python train.py --encoder_arch="transformer" --encoder_bias="none" --encoder_inner_norm=false --encoder_positions="learned" --text_encoder_norm="layernorm" --text_encoder_activation="gelu" --text_encoder_bias="all" --text_encoder_qk_norm=false --init="torch_default" --max_steps=5000 --epochs=41.0 --warmup_steps=250
Rows from block 4 of the text encoder, named by matrix and row number. Rows with one number belong to one attention dimension. Each number is 128 + 24 x the weight over its row's rms, rounded and kept within 0 to 255. All counts start at 0. Numbers have three digits each. After the name is the row's rms in percent of the matrix's.
# v: attention query, key and value (stacked) (text_encoder.blocks.4.attn.qkv.weight, 960x320, the v third), inputs 240-279
# proj: attention output (text_encoder.blocks.4.attn.proj.weight, 320x320, transposed), outputs 240-279
v.82 097:141100079132099113141142135122090107130170122143131132173114107114128123114108121108152145121063154149131096079170136152
proj.82 102:132108161150153154109125111101153111112122085099180105110163116136129161108083109126170099142142165115141112101161114149
v.83 106:093081075156119150164147095097103118112088092165102117181177109142143113164146158149162143121139134109170139124109113117
proj.83 110:136101135148145177102106091116153132137120149122146123105132128096104134098070114096148137127160140149141127119152175113
v.84 099:137144123115131137111157144123050123105113161083147101149135156146113118127126127098091095123121161139168132161135124096
proj.84 102:146147129138122103138128095127160103119140140135136124121095171114179148124117109105095124151135113136090165126127182080
v.85 101:156123160104145140130125116183134134185059150085166128151146112120126173103113161123093147132127139122127120138137137111
proj.85 107:119146126127122147157103073149105142126168104111130114142108135140116129148179125144089138086135084160157141088144143156
v.86 108:124145093139134130123150100106097158096096142144113121137159141183117112119155131111148075128137130142166131111110147104
proj.86 111:136114100117133097153153178166167174148146092138112139107117133110167170129071136109111143123124122127115151107140151105
v.87 098:119151159110104127121104178100141117116133142096124099117116133073095121145161137123109106118145111147114112123160141141
proj.87 105:123149126138111071118121119083077086138111148157105123163154084186103109136202165134136110111118115106152129171118129105
v.88 105:145164100127130135097176137111104140082122110153093123103138156119150129144132152100136098120144127159154129094115100132
proj.88 103:110129126088134111130181196139196126136124132129122112136111114135137166149092104121123118159108191123097138117146116171
v.89 089:177159131096113150108126133125096153087105145146176152124131128154128123114136091142130122107141154178132130147134150136
proj.89 097:106154122132140124134111120147104111149150131139120144127097103132128155155110133126099119138131150104145143133109118117
v.90 100:146153127110122088114122155097129128134146146075133128122081136086125167124125119125113151132094083119111109149130131123
proj.90 110:125125140098118125125127110127137116121105136171117126150128126177138094131171119161103126105112124111111125147105133152
v.91 099:110065104151138133136127103103127118165097103128069100138123125175129129103127102153154118131093088120132157126129132116
proj.91 100:162133158113137161161148128140145184110136114138162118094157165163120111135113096108164114099123134136098136130097088122
v.92 107:134181134123125109120123089124158148173180111154121126079120136102119155113061083139174150119129120097110146125123110184
proj.92 110:099104130081140130138160167150185118119104141128190110137166122119132117152114120125165140135115143090135142093161111157
v.93 116:142172175132150108120069157112155126132140141116129131076079102099115168111157095138124135122123065134089123140134152145
proj.93 119:134101127116085111111123164133095115114097119143098126129120138165119150117167140177095127111094114146111131147110091131
v.94 080:158073148111156165143096142128152106136124134084169143135141119087137166145125145126089111139079118133152110155151161103
proj.94 097:146138156148149132127108108128078100142147106128141136093163097139102103130142138116129101125156071122128160136073177112
v.95 093:092115111139138144134143098107135177138057128144076093124143136135150102091178139112139106140132119151173138122123135128
proj.95 102:119136141096112095136160176144164170164173104129125138157145086140086133121085143052158124190075168132105098105139072131
v.96 070:121149130172147148172130096131166149154120097097131051151144161158142112144144095141104105081122101090139123107139125122
proj.96 089:118142133157179109176149138163109162120135160084087111136139092123116133121148143126122124177142116106172122138136132129
v.97 097:137131103110104154115130121160140061140099129138140103098089154114104126124111146121099130089107134137145106094158146111
proj.97 097:105151103103123113132165169156155108138118160069135133138152078141095156059163121137102108115092131130091102122100111168
v.98 110:133118140137151132159098118137119119135168130124118094146148162130168167095116094130153123075177150068148134126120124143
proj.98 107:118110110159129126102092116111074166132113109117125139122148134080165108179056105139119121141157135127129145159124145127
v.99 111:156135125148156146157113125117105153155186130145100111137113145152157178123141102162171114120162149082148148132105117104
proj.99 110:122143144142116137116117123106060138167154097167118145121129145064147104172090124174123112119150124133115167176158134132
v.100 089:114138158117091100072182184133130103143167157128144182108129134120101137109129190073135132140079109137129130132141145178
proj.100 100:142137161138122142160119131097127081121123133116150160129087128151123149156121106117139084117114104117122157114128148128
v.101 099:097123135155174119153113109110093176128148119108072110184151110112180124129138107165137152075174124095123165129120144109
proj.101 097:128154155109119167151139142127102134154159138098155136148109150087087092145078156149143140121197167164145140145093129114
v.102 089:150133151110136138113146120158149147147163101110110117126112156130082150129108141066104133081109117092169111151110139130
proj.102 102:135057126114131106143137168160147153115134149087135106128148121106152173186133125096139142189130096179156067136133135113
v.103 096:144126109131110147130160077153142144146162137151156100138132139155138150132126095128137108117064148093147151158107123188
proj.103 098:123105138145116118137118125111095164115129115134082109115145112131142140089090095105135117155105172120165091158150106114
v.104 088:138156127129097103115123103128169066136125154129136147098115149154092112135073140108113132125103139114152103107120140152
proj.104 095:091098059119139148102159113130152172124103146095133157114113100117120163125149094120184140091116108106124140111157130118
v.105 099:128097147114171144184111104122155111128149115136153107110133136156142163115096110132130118090189131058152135129133100139
proj.105 104:124106103085102124136125139130073164122109122140106151102126126106124110158114104160093145093133102148108137127124127156
v.106 099:141099131139136163144127098148096100127092094131114103127139144117149122098117126142107152073183100157143131113160119075
proj.106 104:135171131101148121146154155119148122108096146084162132101134139119072085096148126170120136134116112152131128093089145177
v.107 091:128154147094159175156114093141153170144122130115155106115117129171123122132115127123144106064171088084152111123094109133
proj.107 102:108067131093114131160105116147114167115109136135085101155140138129148107119147108105134177145112135148159110171134142111
v.108 078:137123150132127113157134124123158172142096174068100132088163110120092124113142135121102124097129113120148170144142100136
proj.108 097:144128078110176135145087159138141135135101114095086147136163131179106075117173097117126156169135135146151080099113141115
v.109 095:105138146124134119119132137116075155114116108150093147159140091102110107156138185141080119144127120190084138121131122091
proj.109 099:124146144117109137163162129112163094108157160065140107139144099169077149092138145103117144129123159130126112083106118125
v.110 105:137112130091138151148130096134181095143115150123155090107138166156111112145083133105080122074148127077127137113109108140
proj.110 106:122096098128139142122101138133106148101092142079106134131140109117126137111155112118169163147132141162164134127144134121
v.111 099:116137123116114108102147112153145114140114091157140131117082127148124109156087163115116106126136120133117123093113080107
proj.111 103:077079144080112149136154141148119109149094102121128102139163063105116137146116125126143113102106147116125086108116107150
v.112 076:142100158142113145148151145115127089156123109110124119161136082111106151143150120167111117115133100113109098064129115142
proj.112 096:093114134141107095122166094128098123098082129145117116108107098142113156151146162155138096125127115146134169105158157144
v.113 101:103106130151129121136137128092076144100099122118076136153158057098116135140170125172146118123147140123087118122151137098
proj.113 097:156165133106147136111162111110097097142169144119155137145143109134069131109126139137100134101116131114130140102131141114
v.114 103:123106132112173125176118116085114144137116114147129137166125082145151119123156126143111136090134128127121109090126098083
proj.114 111:123160113106129152101172124132115091123130127123145128118159099120091087073131131151092158074140149104101158112104160143
v.115 073:122131127108091131187079138095150147137152156121135105109108115134122132099122112131121156074162098097152121145109095084
proj.115 087:140155127144156160086164152114098162129112114129135108144140169134143109121154127134134129114144115155132165138126109126
v.116 098:122132125161125105150142165096095181160159122089064173149127101070136119102169132142121104127124153148097128125147118154
proj.116 104:134133121140105132106115122098135090141120114121140150141104126125099084175114140155133116100153121125120157103104134113
v.117 080:130108147128141136154134103115109078116077084118176092142144153113142099130116136112079147114158132158145127086148126068
proj.117 092:134156143103149137148149137078160107120122148093157118126142127130104083082116148153118132148139133152145093139108108164
v.118 111:151116119098180145155120094142137096132081092174174078160110115183157114144092091162129133141130130097133133108130109073
proj.118 114:133156137116151131154123107146132153111145149147108105138137132075105130085144152101136198139135157100146101156143145168
v.119 106:142154089157088143112118149133135147136147159117129153099127147119102151118144131104121139137095131158138131170127158188
proj.119 106:136122095139107092093117126103147125116111090148135158103105176170148149133127103106114095127123105109108135136118124120
v.120 089:129140117139146135112128088160165142154149158149185144109111160141103124154097159099087133078113143083141134135095119163
proj.120 093:079077151157120145121143176148113108137101141113115111148187128105129124112130110121178107093122174100127105133108105102
v.121 110:114105154116117132146141136125110097108102094159114135153144083135125117146119165106071129130109115181126105104156110080
proj.121 111:131149113117118110156173142109175119120115135122111144105124137167104154084135119115141113125097121117108112083124143167
v.122 082:125142164097103157141110135120140149137116136088128118113152123124088152091141137124118160084165133163109097119136099091
proj.122 089:138132097105112151104118161110135118083092142126152177115086165128113093134183118127120160074114105134106198110135155149
v.123 105:116131114151085104070138186128119105095120133116129162124143138117108135118169141118105142176093124163148104152163163156
proj.123 112:178155139166137102117144076110147126092171102137125113135067138184145146113152141102153104182118093147137144137123116128
v.124 094:133144101096090153111140130151151082180113187119175137151137138163126129123125162092115123125094133165126128126143138133
proj.124 097:114158101127155125103140133138156131108128135095108150150154134144125171081135100125195107133116119124136099130117090150
v.125 099:120123140159106109115156180090113183117115148129066181136132089102087108137192164145140106165095125152082120118137124163
proj.125 103:115146153137118126155133132119124109129159114126121151117120139148124162125176114087139133091127131136129153114148129090
v.126 097:143105111162090143149141167075092144097129097132101115113144101101138136142159118138127132119181150131105151122142096123
proj.126 099:147134108097085118102161160118123150150123096100154125102135153150099101162143109148078111116154126108114133087114123132
v.127 100:117118113115131137153120103136168139140099152134186105131129164177138117145115089109110092142126131105126128126094118151
proj.127 101:106101135151173113136136108140117131129115143167081128133128155132139147111144113110143129160104151112162099173150139124
v.128 121:087127125143147100176116104138158113146109125138143119118132093123112097132168133138105168157116107092099095122121124150
proj.128 097:136120145143127154144112129136165106113142106105125154106133103145100164131085111101114162115122128101113120150161149126
v.129 083:130134153145087121172111092147121141113091076117156135156144099128145096133200098105114139154089076110151097131097090106
proj.129 084:123168097126139167119120168087103106106137144138128147104132100090134150147097094091132168103092066123140125152138111141
v.130 091:102161115095110149125121135150127141161110094123142142121160126115102113094130113124095144163109127127169157146135133112
proj.130 090:145170131129115159110125149188155122162162101100097107127149095112119059148118107129117114144130119074120120154119098119
v.131 096:114105179126136116118164094157165111134142122135123145117112116102125148109121114093108170140104097114162134137130155145
proj.131 099:147141137108147163104130147149149134153121104152128146167096087153147122117139104182139070136141111066132103139126130138
v.132 120:163107117105112135099113152129107137114166125126100124131132137146140154111112097131153097100158127135145131159150160090
proj.132 095:119132106131143137135122126142089100131116175154167146153131133100106120121173147153138096118127129133142117137141123168
v.133 111:135103118100117131083127138099137112119167130116104129128116144151104138117091107127152097113142121145172170146142146093
proj.133 089:148147121157128117147135102138115136118107147163108111115106144120128125118164129149134094086132152159118153122095139174
v.134 136:134120107098116143133107151118122127081144110112119151187129102144125127140119072096119088134157101140140187170111109082
proj.134 107:123142124107133106126138096125087098124154122161127129118111122125141121121105113132154172116092156143145138122141107200
v.135 089:110138097121140097124113126137116143139144167120157163146120125153117141081059146174135116128127159121118111093173152167
proj.135 091:132118129160112136127129118137170142158164101116144134148120128144151129141138167162113121133138137103125150123142129120
v.136 091:086166148161108123154131081166137103155106106127173131113128106112137129106137121135107177122131113150111115106117101184
proj.136 081:123165131128105149166130152089144128151148094126113140107160098153146130141087121094126127178125080100132112147157110079
v.137 070:115159144160129076113100154096131148148129167103179138106113152152116113113113170169134110126161186109114147133118121144
proj.137 083:098146142116091128135132078100137139138104118118108114127152126119131122136137131122135149192129161092135125113153150118
v.138 109:153130104102155159080107173087093151106136149132113165162133157126118147152115115120135068125173147156148170127152145096
proj.138 093:141150154124125134130136112137127108142106163136147143148107126116110139132150146171116158104157169129114109071113108156
v.139 098:127138140142129144159153095163150119123122090091167132161141076149136112155170099114127166161122113111135124123105075098
proj.139 090:103114125100138132144121122089086126152101151113135126134146094103116150133080130120159153106125123148141116136148097156
v.140 093:149116135138109175130128161147121132093137116120115092158139110157137129145103096100149129120170116143123142107112111072
proj.140 085:141102067166146124123111138148083097107148167140139150131095138118114089152094141136138102108115128138116161138144124154
v.141 092:148158133114108146104151156102091171144109158134106122127095144103179110133126155122109078147152155155160132139131126087
proj.141 095:146112142119103106148065120080087085084139135119148109123102120130097086112166134131142144157111194159125101111132144116
v.142 096:134124097096126135133116133113146112089110106134124129169116116139134151152143074110165107161138099138132177151105100065
proj.142 085:139133133106127144126113104113064118153138136143133160158125161130107100142112104124161163121109121140139125146139102163
v.143 082:114130155085147098113108096124130111137145133163130147125108151075130113112123125126164133128147159148170133126110131161
proj.143 096:126102169091146117161133149104131134099132110112097086085134152146166119134164158103127145167113103101157109145119154100
v.144 080:158110129168142080130142126108122149148143177174166148108121147163151109110115176131148096135107185109109103155170145150
proj.144 087:115153116123118135096152111138162122113116092109076160158126149145132162104124140132118151158122180095112138067124116136
v.145 078:149129143107146097147187112127137130137188168138098138087114122092154150101095088134142123118094113131160109111141160141
proj.145 094:145137119126154125136117128108141087095181098160100134119101149137136134109146147174150116134095125113121124184129143131
v.146 098:176114130096133141100142150122123136087133134104104135152116124149148124131112119088157101140152129125159167127139138093
proj.146 083:138141130129133140089113109171090085134102174158136156152134151109108140155147094127130109106111149158124143141102103160
v.147 084:124125137100161120127145129108133150110099140129116155131141106097122122117124131121093135148094111161179193156128115091
proj.147 087:131167168116128097127120085158114144149142103171113100121137116130147107114161118141129107124118164115152078124147148152
v.148 094:115104111132125159074106129120115130078166116116092158141139128124121146139117096109159073119142130127116141152139141120
proj.148 082:169122108106126139125159150190099101123109157175120162086096127113145128115149066149128131112075147154111122133125130159
v.149 101:117147157145140102171150111139135125141115122114140094120113106102149082141135107147112177135113107109106077099125103173
proj.149 087:125133089120124136139120128078121116121135111129150106145175116137101165128134118100142118111120096133142127146130159081
v.150 082:136158142126133111127109096114081103144127173154155080079120157082109122124127140141115142099083162152112055108154182147
proj.150 081:143160172160121120117110141142173152091124104141130083154136095144149099092174149151112087136136117123113127111154110118
v.151 091:083117158123136077126130107137143091134144105108157173110131098120095144076148096117133137136124115141111111117122127173
proj.151 095:143176091125079150142094144151146138133191072140090152127138122134135130134131125125121132137119086071159119138134121115
v.152 115:138143131134131108071136155108108151152132159158120150115118187122140154125082191172138131095119175169129110119157156180
proj.152 104:117116131149128127115098141135140141114144097128100136117136143124145109128142143153126127156167152125150119067141149091
v.153 108:123145135147135100143138106121124160180120150136123119119117141108145124112171179138105144142103130121111120119129114146
proj.153 087:100143155148129105127140169114175117102145102087133110148168093159137155115143164121117152145160108139139142155142122082
v.154 103:129111150117107148153117077110133143122128100119105115131156120079108152109112094094113124117092135126168175131136128137
proj.154 104:125131074109142114133151165162113111116173105128104106076115125124165113123133092129152116142124098120144128178116117119
v.155 095:148099145159099076145166078137134102179116135123122111091101115110142136089130125156092164113107114117164088136159189179
proj.155 101:136157101140116130120153162169107090136138103110093146136094136129180114105132137173158102126104106111123133143132145138
v.156 108:128127093128126127083112124131140136176158179154102170128142168133134178097094188160146106106132168160117106101143176154
proj.156 102:135092138160137129137118144146164144105136102113127111118111156163125125120169143131117081134150141108154111091103126119
v.157 074:124106149134136140109105180185151106137112155104119129115204161153082170118166096123131169123136114142088139134111127130
proj.157 088:157087142135128121115155115127128115168109160153133138137108126162159173140124116086137100130138150146118135142163114109
v.158 086:084132153157123135095100170103179114116114122129136143136175140147140106124145128130142139139145111135072144123135103146
proj.158 094:099123116156148126153111140127140146167104126140179151123109078156140156148091102107148127111126145140131156104147116113
v.159 088:159072125123115140142143146142165097076143101136117115134134150161122110170158093090191147138164083111133076134123116105
proj.159 101:145118085148116156114090159092087117106134134153148180128092128099107149158124122144135116127119120164152144155136136157
v.160 112:113124087120109123127144172102124142126169146093136113098085112145141153108137123099159131101117142098138101133113133189
proj.160 113:140133137166120133147116098112118119133088101097150100139133157108135122118113105160131140127173153121110136130177120065
v.161 097:108126138140155120119131123163125144131102138129114159106133120131125159106114082144139132092133131094123149146112101145
proj.161 087:154107111140110129106127146117121093101126112103107113147137108102178182138133137099142149122140117116124132124133135141
v.162 095:115117170109201099113107132157124125140096105124095165157170122104091116106145109137103161140152098115105160099150121094
proj.162 097:110134166095115096120139181137125136136153161110109142118178119096134115132120160120157154122122134129112117174084188166
v.163 113:135106096137149115115097138076107155133142131088134122141098143126136125136143151125137143134109129157075163148105091106
proj.163 116:131123145194127104146125038122146121134148115135128131142089146128124132090101126096128094141161139152130131127116129119
v.164 103:140143078099170097129121143132127156147100163135150145106110113125129150138117115125186111114148156123133133114116138138
proj.164 106:122161158131116122163150128093131112085128099067106115149113115118062148133128120108141129100121120109119088163119132123
v.165 092:130121147114165133098145127152124153117149138166094144108121134107118129102157115140165164110099085112152115100099126130
proj.165 090:104102150120136119112142160129122124156096083099091148113107107094112143130120123104136164107130129124113155127138182157
v.166 110:079122077137146114124155166116087151137156175145159137129109129132123167106118159125158142149113140139154087111095126166
proj.166 105:130106172142098117139136146118136139107135082083140116130078113075097113150059130138130121104153166105141128122141146094
v.167 107:172169133118116137147100122077119146119151100087103120106142156134160157148116113166101067124139119117122167145145127103
proj.167 116:124105149121103125151089083124152111170138127129101131136115157179125115052171115129106145107100144138142137132118129110
v.168 097:114138113112157134095145171170073127126173176114156109117146143125125134083125118145149121101149140145157129161099148140
proj.168 106:121128139105129122108107142146102154112086141147144094146114105114144121162142109103118130140163103158139135120096113112
v.169 102:120107134128130120105129160190115140138108145162161145127131089115136128103130130126185161152145147161143112154103147112
proj.169 100:143139126098139092130149141120102154124119181142117089130148128097151157152142144082161121152149087134106130167100095165
v.170 116:148136096096098115108129153157156117133136168164136130120093121169128120104112120131135122105119170112156070174113134133
proj.170 114:142115147147088127136159131121073079102108115055140125140130148101088130140149092140119150138150138145173101161115115120
v.171 105:125132120138160112143124117131155166153093109137113138137154130126081115119135134109162166117160134135155158112145134123
proj.171 100:120156136119115143134136213109140134124116104120142152127166133087090104154102132129149143101122142102156135089144115166
v.172 098:066145092116186112100110128107104169126139135158112165126127123093093137106153110113197163151125108171170136116114145146
proj.172 108:148115178121111118128141197110153157147113095104144127133132096110120180155073129130169156131099142125126113135110145120
v.173 103:126111138140124115124142128095128146116136129133147140152134117090171088158150126109098083133122139154107156110137132107
proj.173 090:147133121134122127120135123167173174150161157221124120137141124155153139117158109113155115132086135151116124159136133141
v.174 109:158125156144091121154155116096135109118142083093157125141122129129177119152137132092092111130142153150112158152152100089
proj.174 100:144127139127158124156143089137136152148134099186121127123133145157184137097177110121094103124119137145093132127126112105
v.175 106:105121176169116147118137068113131126145128120154109140139168144081119108129154136130102120132127144173133124125166155142
proj.175 108:092106126095158139121102141152169168141161143183142163096116080170125105142127102137135147121084169139096102139123131150
v.176 102:166091124133138149117100160134138137109092119079133114131089132142157127131105071126115094114144117094088136161132120135
proj.176 103:150162126162112105136161107112138102121129161124147108172162167127169136118187136109144119109143089176114173148131127110
v.177 101:094123136139124119096159138141121115113121150118165130156115145105148113134123130101108101144142144164128124154133148101
proj.177 089:138133122117114119144130102132155134119144119198134073114129128136172143160138133122117119140128132157090105109101121121
v.178 105:117121183139162138151125104134161137148105105157133140164138138091111106150159107095095151148168137134112172099141113124
proj.178 107:121121164091153098128116136130167142126140139165133141117135091152131133161134131102157137120057139130092127156145144167
v.179 085:096117083071120115110104153136155133173094131128153113115078151126096142149118169124192135157123146128131111089119117123
proj.179 105:128151160176146139116132128136160114125140102118131142123091136102059109166136091105129119110130167124138114126124136120
v.180 093:140108053091112135168133145077130124144157134111153099117076150125154130119118126111170079112113160119106100160120134130
proj.180 100:146150167153124147128097081088153157126146098119156136153080158119122108125147099122132141126141142136120138111111105083
v.181 119:120161112119149118127138123155118126134144140150096151096093141157081140107123127136137137115126125093172149105141164152
proj.181 100:116126133083142144133095154136106133090119133059167119112116140110099139118127123124128148116121156137148146110135148110
v.182 104:111101084136111131123138136089128151128138123112151104146073137136167122153154129087142131129084144166081106112097113163
proj.182 105:111123153189115128135152067131158113126121095143125114128094134126140111123088136116150080154161130108130088088130114078
v.183 107:120125155162091162123147143144120133111170134112118136151158127137103135110127149129098172107103090149122138108129134121
proj.183 111:132090106107142103102116100165084154138104144149124116130117139139170124134120159160104143103167094111105149090117086137
v.184 118:131152161133135123131156087115169140107161103142132127145153112135088096133123151099128155124157131116161151117185148118
proj.184 121:132134085083133132112106218135138170126114100128142145124167137150166140146127143147107166175144125116134134122133094150
v.185 093:160116102130127146139137117090159141128132120115157131148089105137167110142105159100130123159145172142135123151152121095
proj.185 089:128142141138124151148108101110168119117147115129149137115123129128115098115130111136090141112128141107133088117074146117
v.186 088:141092173155125125147128122109124141118121100086156146163162134094137115129140114114108138139141121164091162128144102110
proj.186 083:118106154105148101126118139116167167156110172191078145171121143147157107141110188143141107142123122149078136157120121137
v.187 105:117163104113149147154132118109146135135152124122106140122105128143056166127116138137146142092125122114160164107155133171
proj.187 095:125139106103146117129106179131108155119108096074116142137121156130085106111103128132125149136139127104129106115149116119
v.188 107:124156056158084121123126127131123117127126162156118134084096127166120118128134108130145126116099144119148110125109158193
proj.188 098:122152111165095138107153064126096084129135104089136134116101137108127141110109135138125137126124165129119127117163123104
v.189 101:095176110128132144128127130162115122155155117161124137121141126157092119104133148157163140122109137121159113141125182145
proj.189 095:143117103113150185137102195139112172123119108083155105146127118105113157124087115113100148141150136116136132068118125143
v.190 095:132116122107107120129125116118117096115147129124121108149152131117153132137070174114127121146125132122139116168124101119
proj.190 096:134150137123141137118115166099124139148148151111116142132153148141147104142159125152137108169141100136106125111112131111
v.191 107:147165150118066154169147121122162111117163113156121089099105131140172106135129124123114129135132151099146094142146142117
proj.191 110:136118095094133151142094108119117127125133115135140171094132138142106092125172142175080135164144132115142122110145118126
v.192 091:138153111118159139116084112160168124087129127124131140139106129154119133125143150161129137145169196126134129146130117119
proj.192 099:114123151093123096139131146130088126155118089091152158089175125113120116121154125099165171112124133114144145116130096148
v.193 086:127139113088120138101143126135147151143130189116083176137092157122138170151090145110127101140103128146134139090082107124
proj.193 082:117128142102143156128152126151144154088108099105171111123145119162141139132142159097126179156129167115121086124166111163
v.194 114:130103143156094112150164124142099135176134099118153114111130128121139115099129151141096135109137148109165084129200141151
proj.194 098:109144101146121110124100098092146112109172114185131123139132139162133152118156118133125125098121109137135129170132138076
v.195 098:155129108109145178105117123101105142108165180097113141140150137111127159149127108072120130113118095158135156135104140097
proj.195 084:109128119083159135103146161142117146146097125117115132116122151136162139132139102122112162153117143151144126138144133203
v.196 074:137144087151141092162181129131141124179126113102170105125161115168160108118200108097133136118122096089123123131130146101
proj.196 084:171127162133140092141105135117117146188093164152120152153140124133136147106113112145150088098153109159160195124117181123
v.197 086:125123127121152150128104138083121101103138167077119107144187142137132157143170102104101122129110092141145148156142120066
proj.197 093:133127120095134114171143140097098100094133120126116124117121150141121117152151135116162186110113128118123151135142123174
v.198 089:152114145128122143114114120137147135140110150153112118089117163143143105118099152148132133069173171135126100100122143171
proj.198 093:126125129091143162109105129154160149151119151098127147114125149164111135143132132129117113162118108149145096079121123100
v.199 091:119147174145148147091124146187137132125126111159119141139118111154079165100093137126133134117130163148142130128120145163
proj.199 089:137160144189167127073129096147083092109124120142132100154108129119129107113104118121078124157151101120144125140107080123
v.200 095:145135118076143160127092138087127140103163171110125136148100122118108137173112082129150100114093121128098154125084122120
proj.200 088:118136116083133143140154145136132177127081147073147124143141146105144124143100110121163155143141135128140118109125132187
v.201 089:145135158155140124080122126157159079132099128178084183113087150138157109108107132165119138122121111152127127149136115159
proj.201 093:099108131170161165083165128149091099132130094116117118157152118134136124115127100113140129134121157137103106159135154128
v.202 081:130110170146137116130131084165170157134103098133144148129123112145109111132132133146140120113184153113152142105156105172
proj.202 078:115080123201165113133097121155118080108106068134112153100127138115120149097143119104106133126136134129141145129155091091
v.203 093:131154124090126166098124142103110132085165188078122129159153144127120149139120076116122126139091094117112138145097132104
proj.203 081:127155113103129120126147125107133156101115115110111122114142150111128129144131104134151174120129129118125158136108151229
v.204 096:132142111107140152123140131134131102118150132116130135111065123108174090153109108146139151119146130150126147135096103171
proj.204 096:150118138143157158080148123150130150152087120146102138166117149158136106111106099125135087100120124099139146129126163130
v.205 085:139110104160089143137129139129143099131111140157127116124134117132142142123103124125144112095157155112123077115172167190
proj.205 087:119136133145138127110127105136150146129115157132081170140111095120148121125090135102131118154160103147144116079126145099
v.206 090:157113158158143140124167097146142124133143132108144127098136110088142100122133123138113128135169130136163123131168139173
proj.206 091:149122142121147147153139128116125122102118147170141152139128153170123145118130119123135145109121127154149115136172147095
v.207 087:124153109114119158092099151060140155113149196082100138130137139107117165126140112115121127138141111135111114147122125084
proj.207 079:124114136114165166118133157121086159134132119128117099136126139133131100128106129151184142106129120150150133166101150224
v.208 093:162155157147120167101132107147098133126156126096115159152147106107099147102160124108090137132114070134147112120151111117
proj.208 093:149107106178168111158101107095129148101127102182124119154088131125181160115122109108079171103118089134108145179142157151
v.209 078:122132098141118122148125106140128102102106116154119159138087133130163071158087154163154151141170127125093116139114101137
proj.209 085:124104119122144173133110134117129121139104155101107118134152181151106153107092110075127111132100128087118099091135161126
v.210 094:119113125162100095097107130143113148141099116178111145128161141135136153119144154121139110158105101119147087107140172088
proj.210 091:126136164118109148127109111111090125120138110160110125137117100082142149131088158116081080142171080119133115112102108091
v.211 097:136150096139159164094142095166120110105123111132131166116072143125186119096130128152118121113115146134140186173084127147
proj.211 094:115110115146113101117122135153097124129138140141110128160109115134095160163125114148134158153102176091137094120131134138
v.212 102:155146131083157185107093151097132111087145167108142104129112128109125121138130082117132148113139136125114152142099121125
proj.212 087:139101100085110149149155138126153133121113162094145138101157139130114096134140114152176160140121144134149099126112166184
v.213 082:155138089094142138107155161107101151121142150079109153109116134131147164139168135121101101127102142121137163096064145116
proj.213 082:144174103103130113092132107119113131127151155145137081135111122147132124163114134128126179174163129138096122161105101189
v.214 108:123130141159134098169175125154132128146108083126129105094138097127118123120139166151120117143129160094162119129151136159
proj.214 090:089108113156140108147102094142120099104147114167127105147140120158099126119173128109128145112099119160115122155153140026
v.215 089:142147084138125103148129141127130113125135133121149075115110101163173142118124126158134098127125132091112125140110141127
proj.215 091:133126151099075126105102134112173135108132150104121122121113147104136166154100123160155123126112132139115086127107146104
v.216 108:133099148188079114118147134123132118184105106182111127103144143123134127102097131105133121129146074153140054116167153147
proj.216 102:116127131154179154100136076122164142109142127144123163136099136142182113143102152128127089099128100120128106123149153071
v.217 120:153132109087159147139107149111138133127148146130129063095119114130154105132095107142147112082130166091127120116104121138
proj.217 108:117158109078117147125113143152166153122136143092099156104136103146078156133155104150159113114088147114135113122096139124
v.218 119:113130127154135086130146123159123129162086092183136086109142105139121104113127178159129145142101178101132092120147105161
proj.218 090:126102123176109097120122098116159113128145136137104138147123138097123117094148133147141125136120120105121103152133124006
v.219 083:128125150145086102169133094120113185146131112135163082108116091129118167147165145118143103154113134124156105144185159155
proj.219 083:126133176110124092106125102082118129095133152117155151116100144107133139096138140095121108108147111151120146108144096073
v.220 088:109104163161137098158136106145117126128136096103121211161080134119156162125128150114089130153094131112145133155148125111
proj.220 097:151124136119125112158122151123071077138158085167138115135147127099142148141144121115106160172094102119109131130141136124
v.221 080:143120128083136175103128158117139105114145173139114110114144142137178115107114136134146111082141136115151158161125113134
proj.221 087:124169076067100195115139168135136181087099156122095123132145109117114111118142122154162158133131128147098086166145160139
v.222 091:132140074129138147137149116131130079099161122134134119161158142094185104140137113144114117103170156122127125143145107135
proj.222 085:160142102108097168175110137119147130138142118118124142079174125155173181135148123168179117107091141115081087100160140124
v.223 091:105132068134134076154137127129121125125107111155140135133115104166155164122157123092111079153101144109109160153128145110
proj.223 095:132163123083070103164119131105091137121105132128095108118122120084121153123115143125122098132109121113094126109110120130
v.224 081:137154182127155143130102122127125114092168151141111119139107130080129131107143096131099152121118105127097156129144099119
proj.224 091:148101153155129095152121118115123126136149119122146139140110132147167094153119113114089117093147118098116125174155160160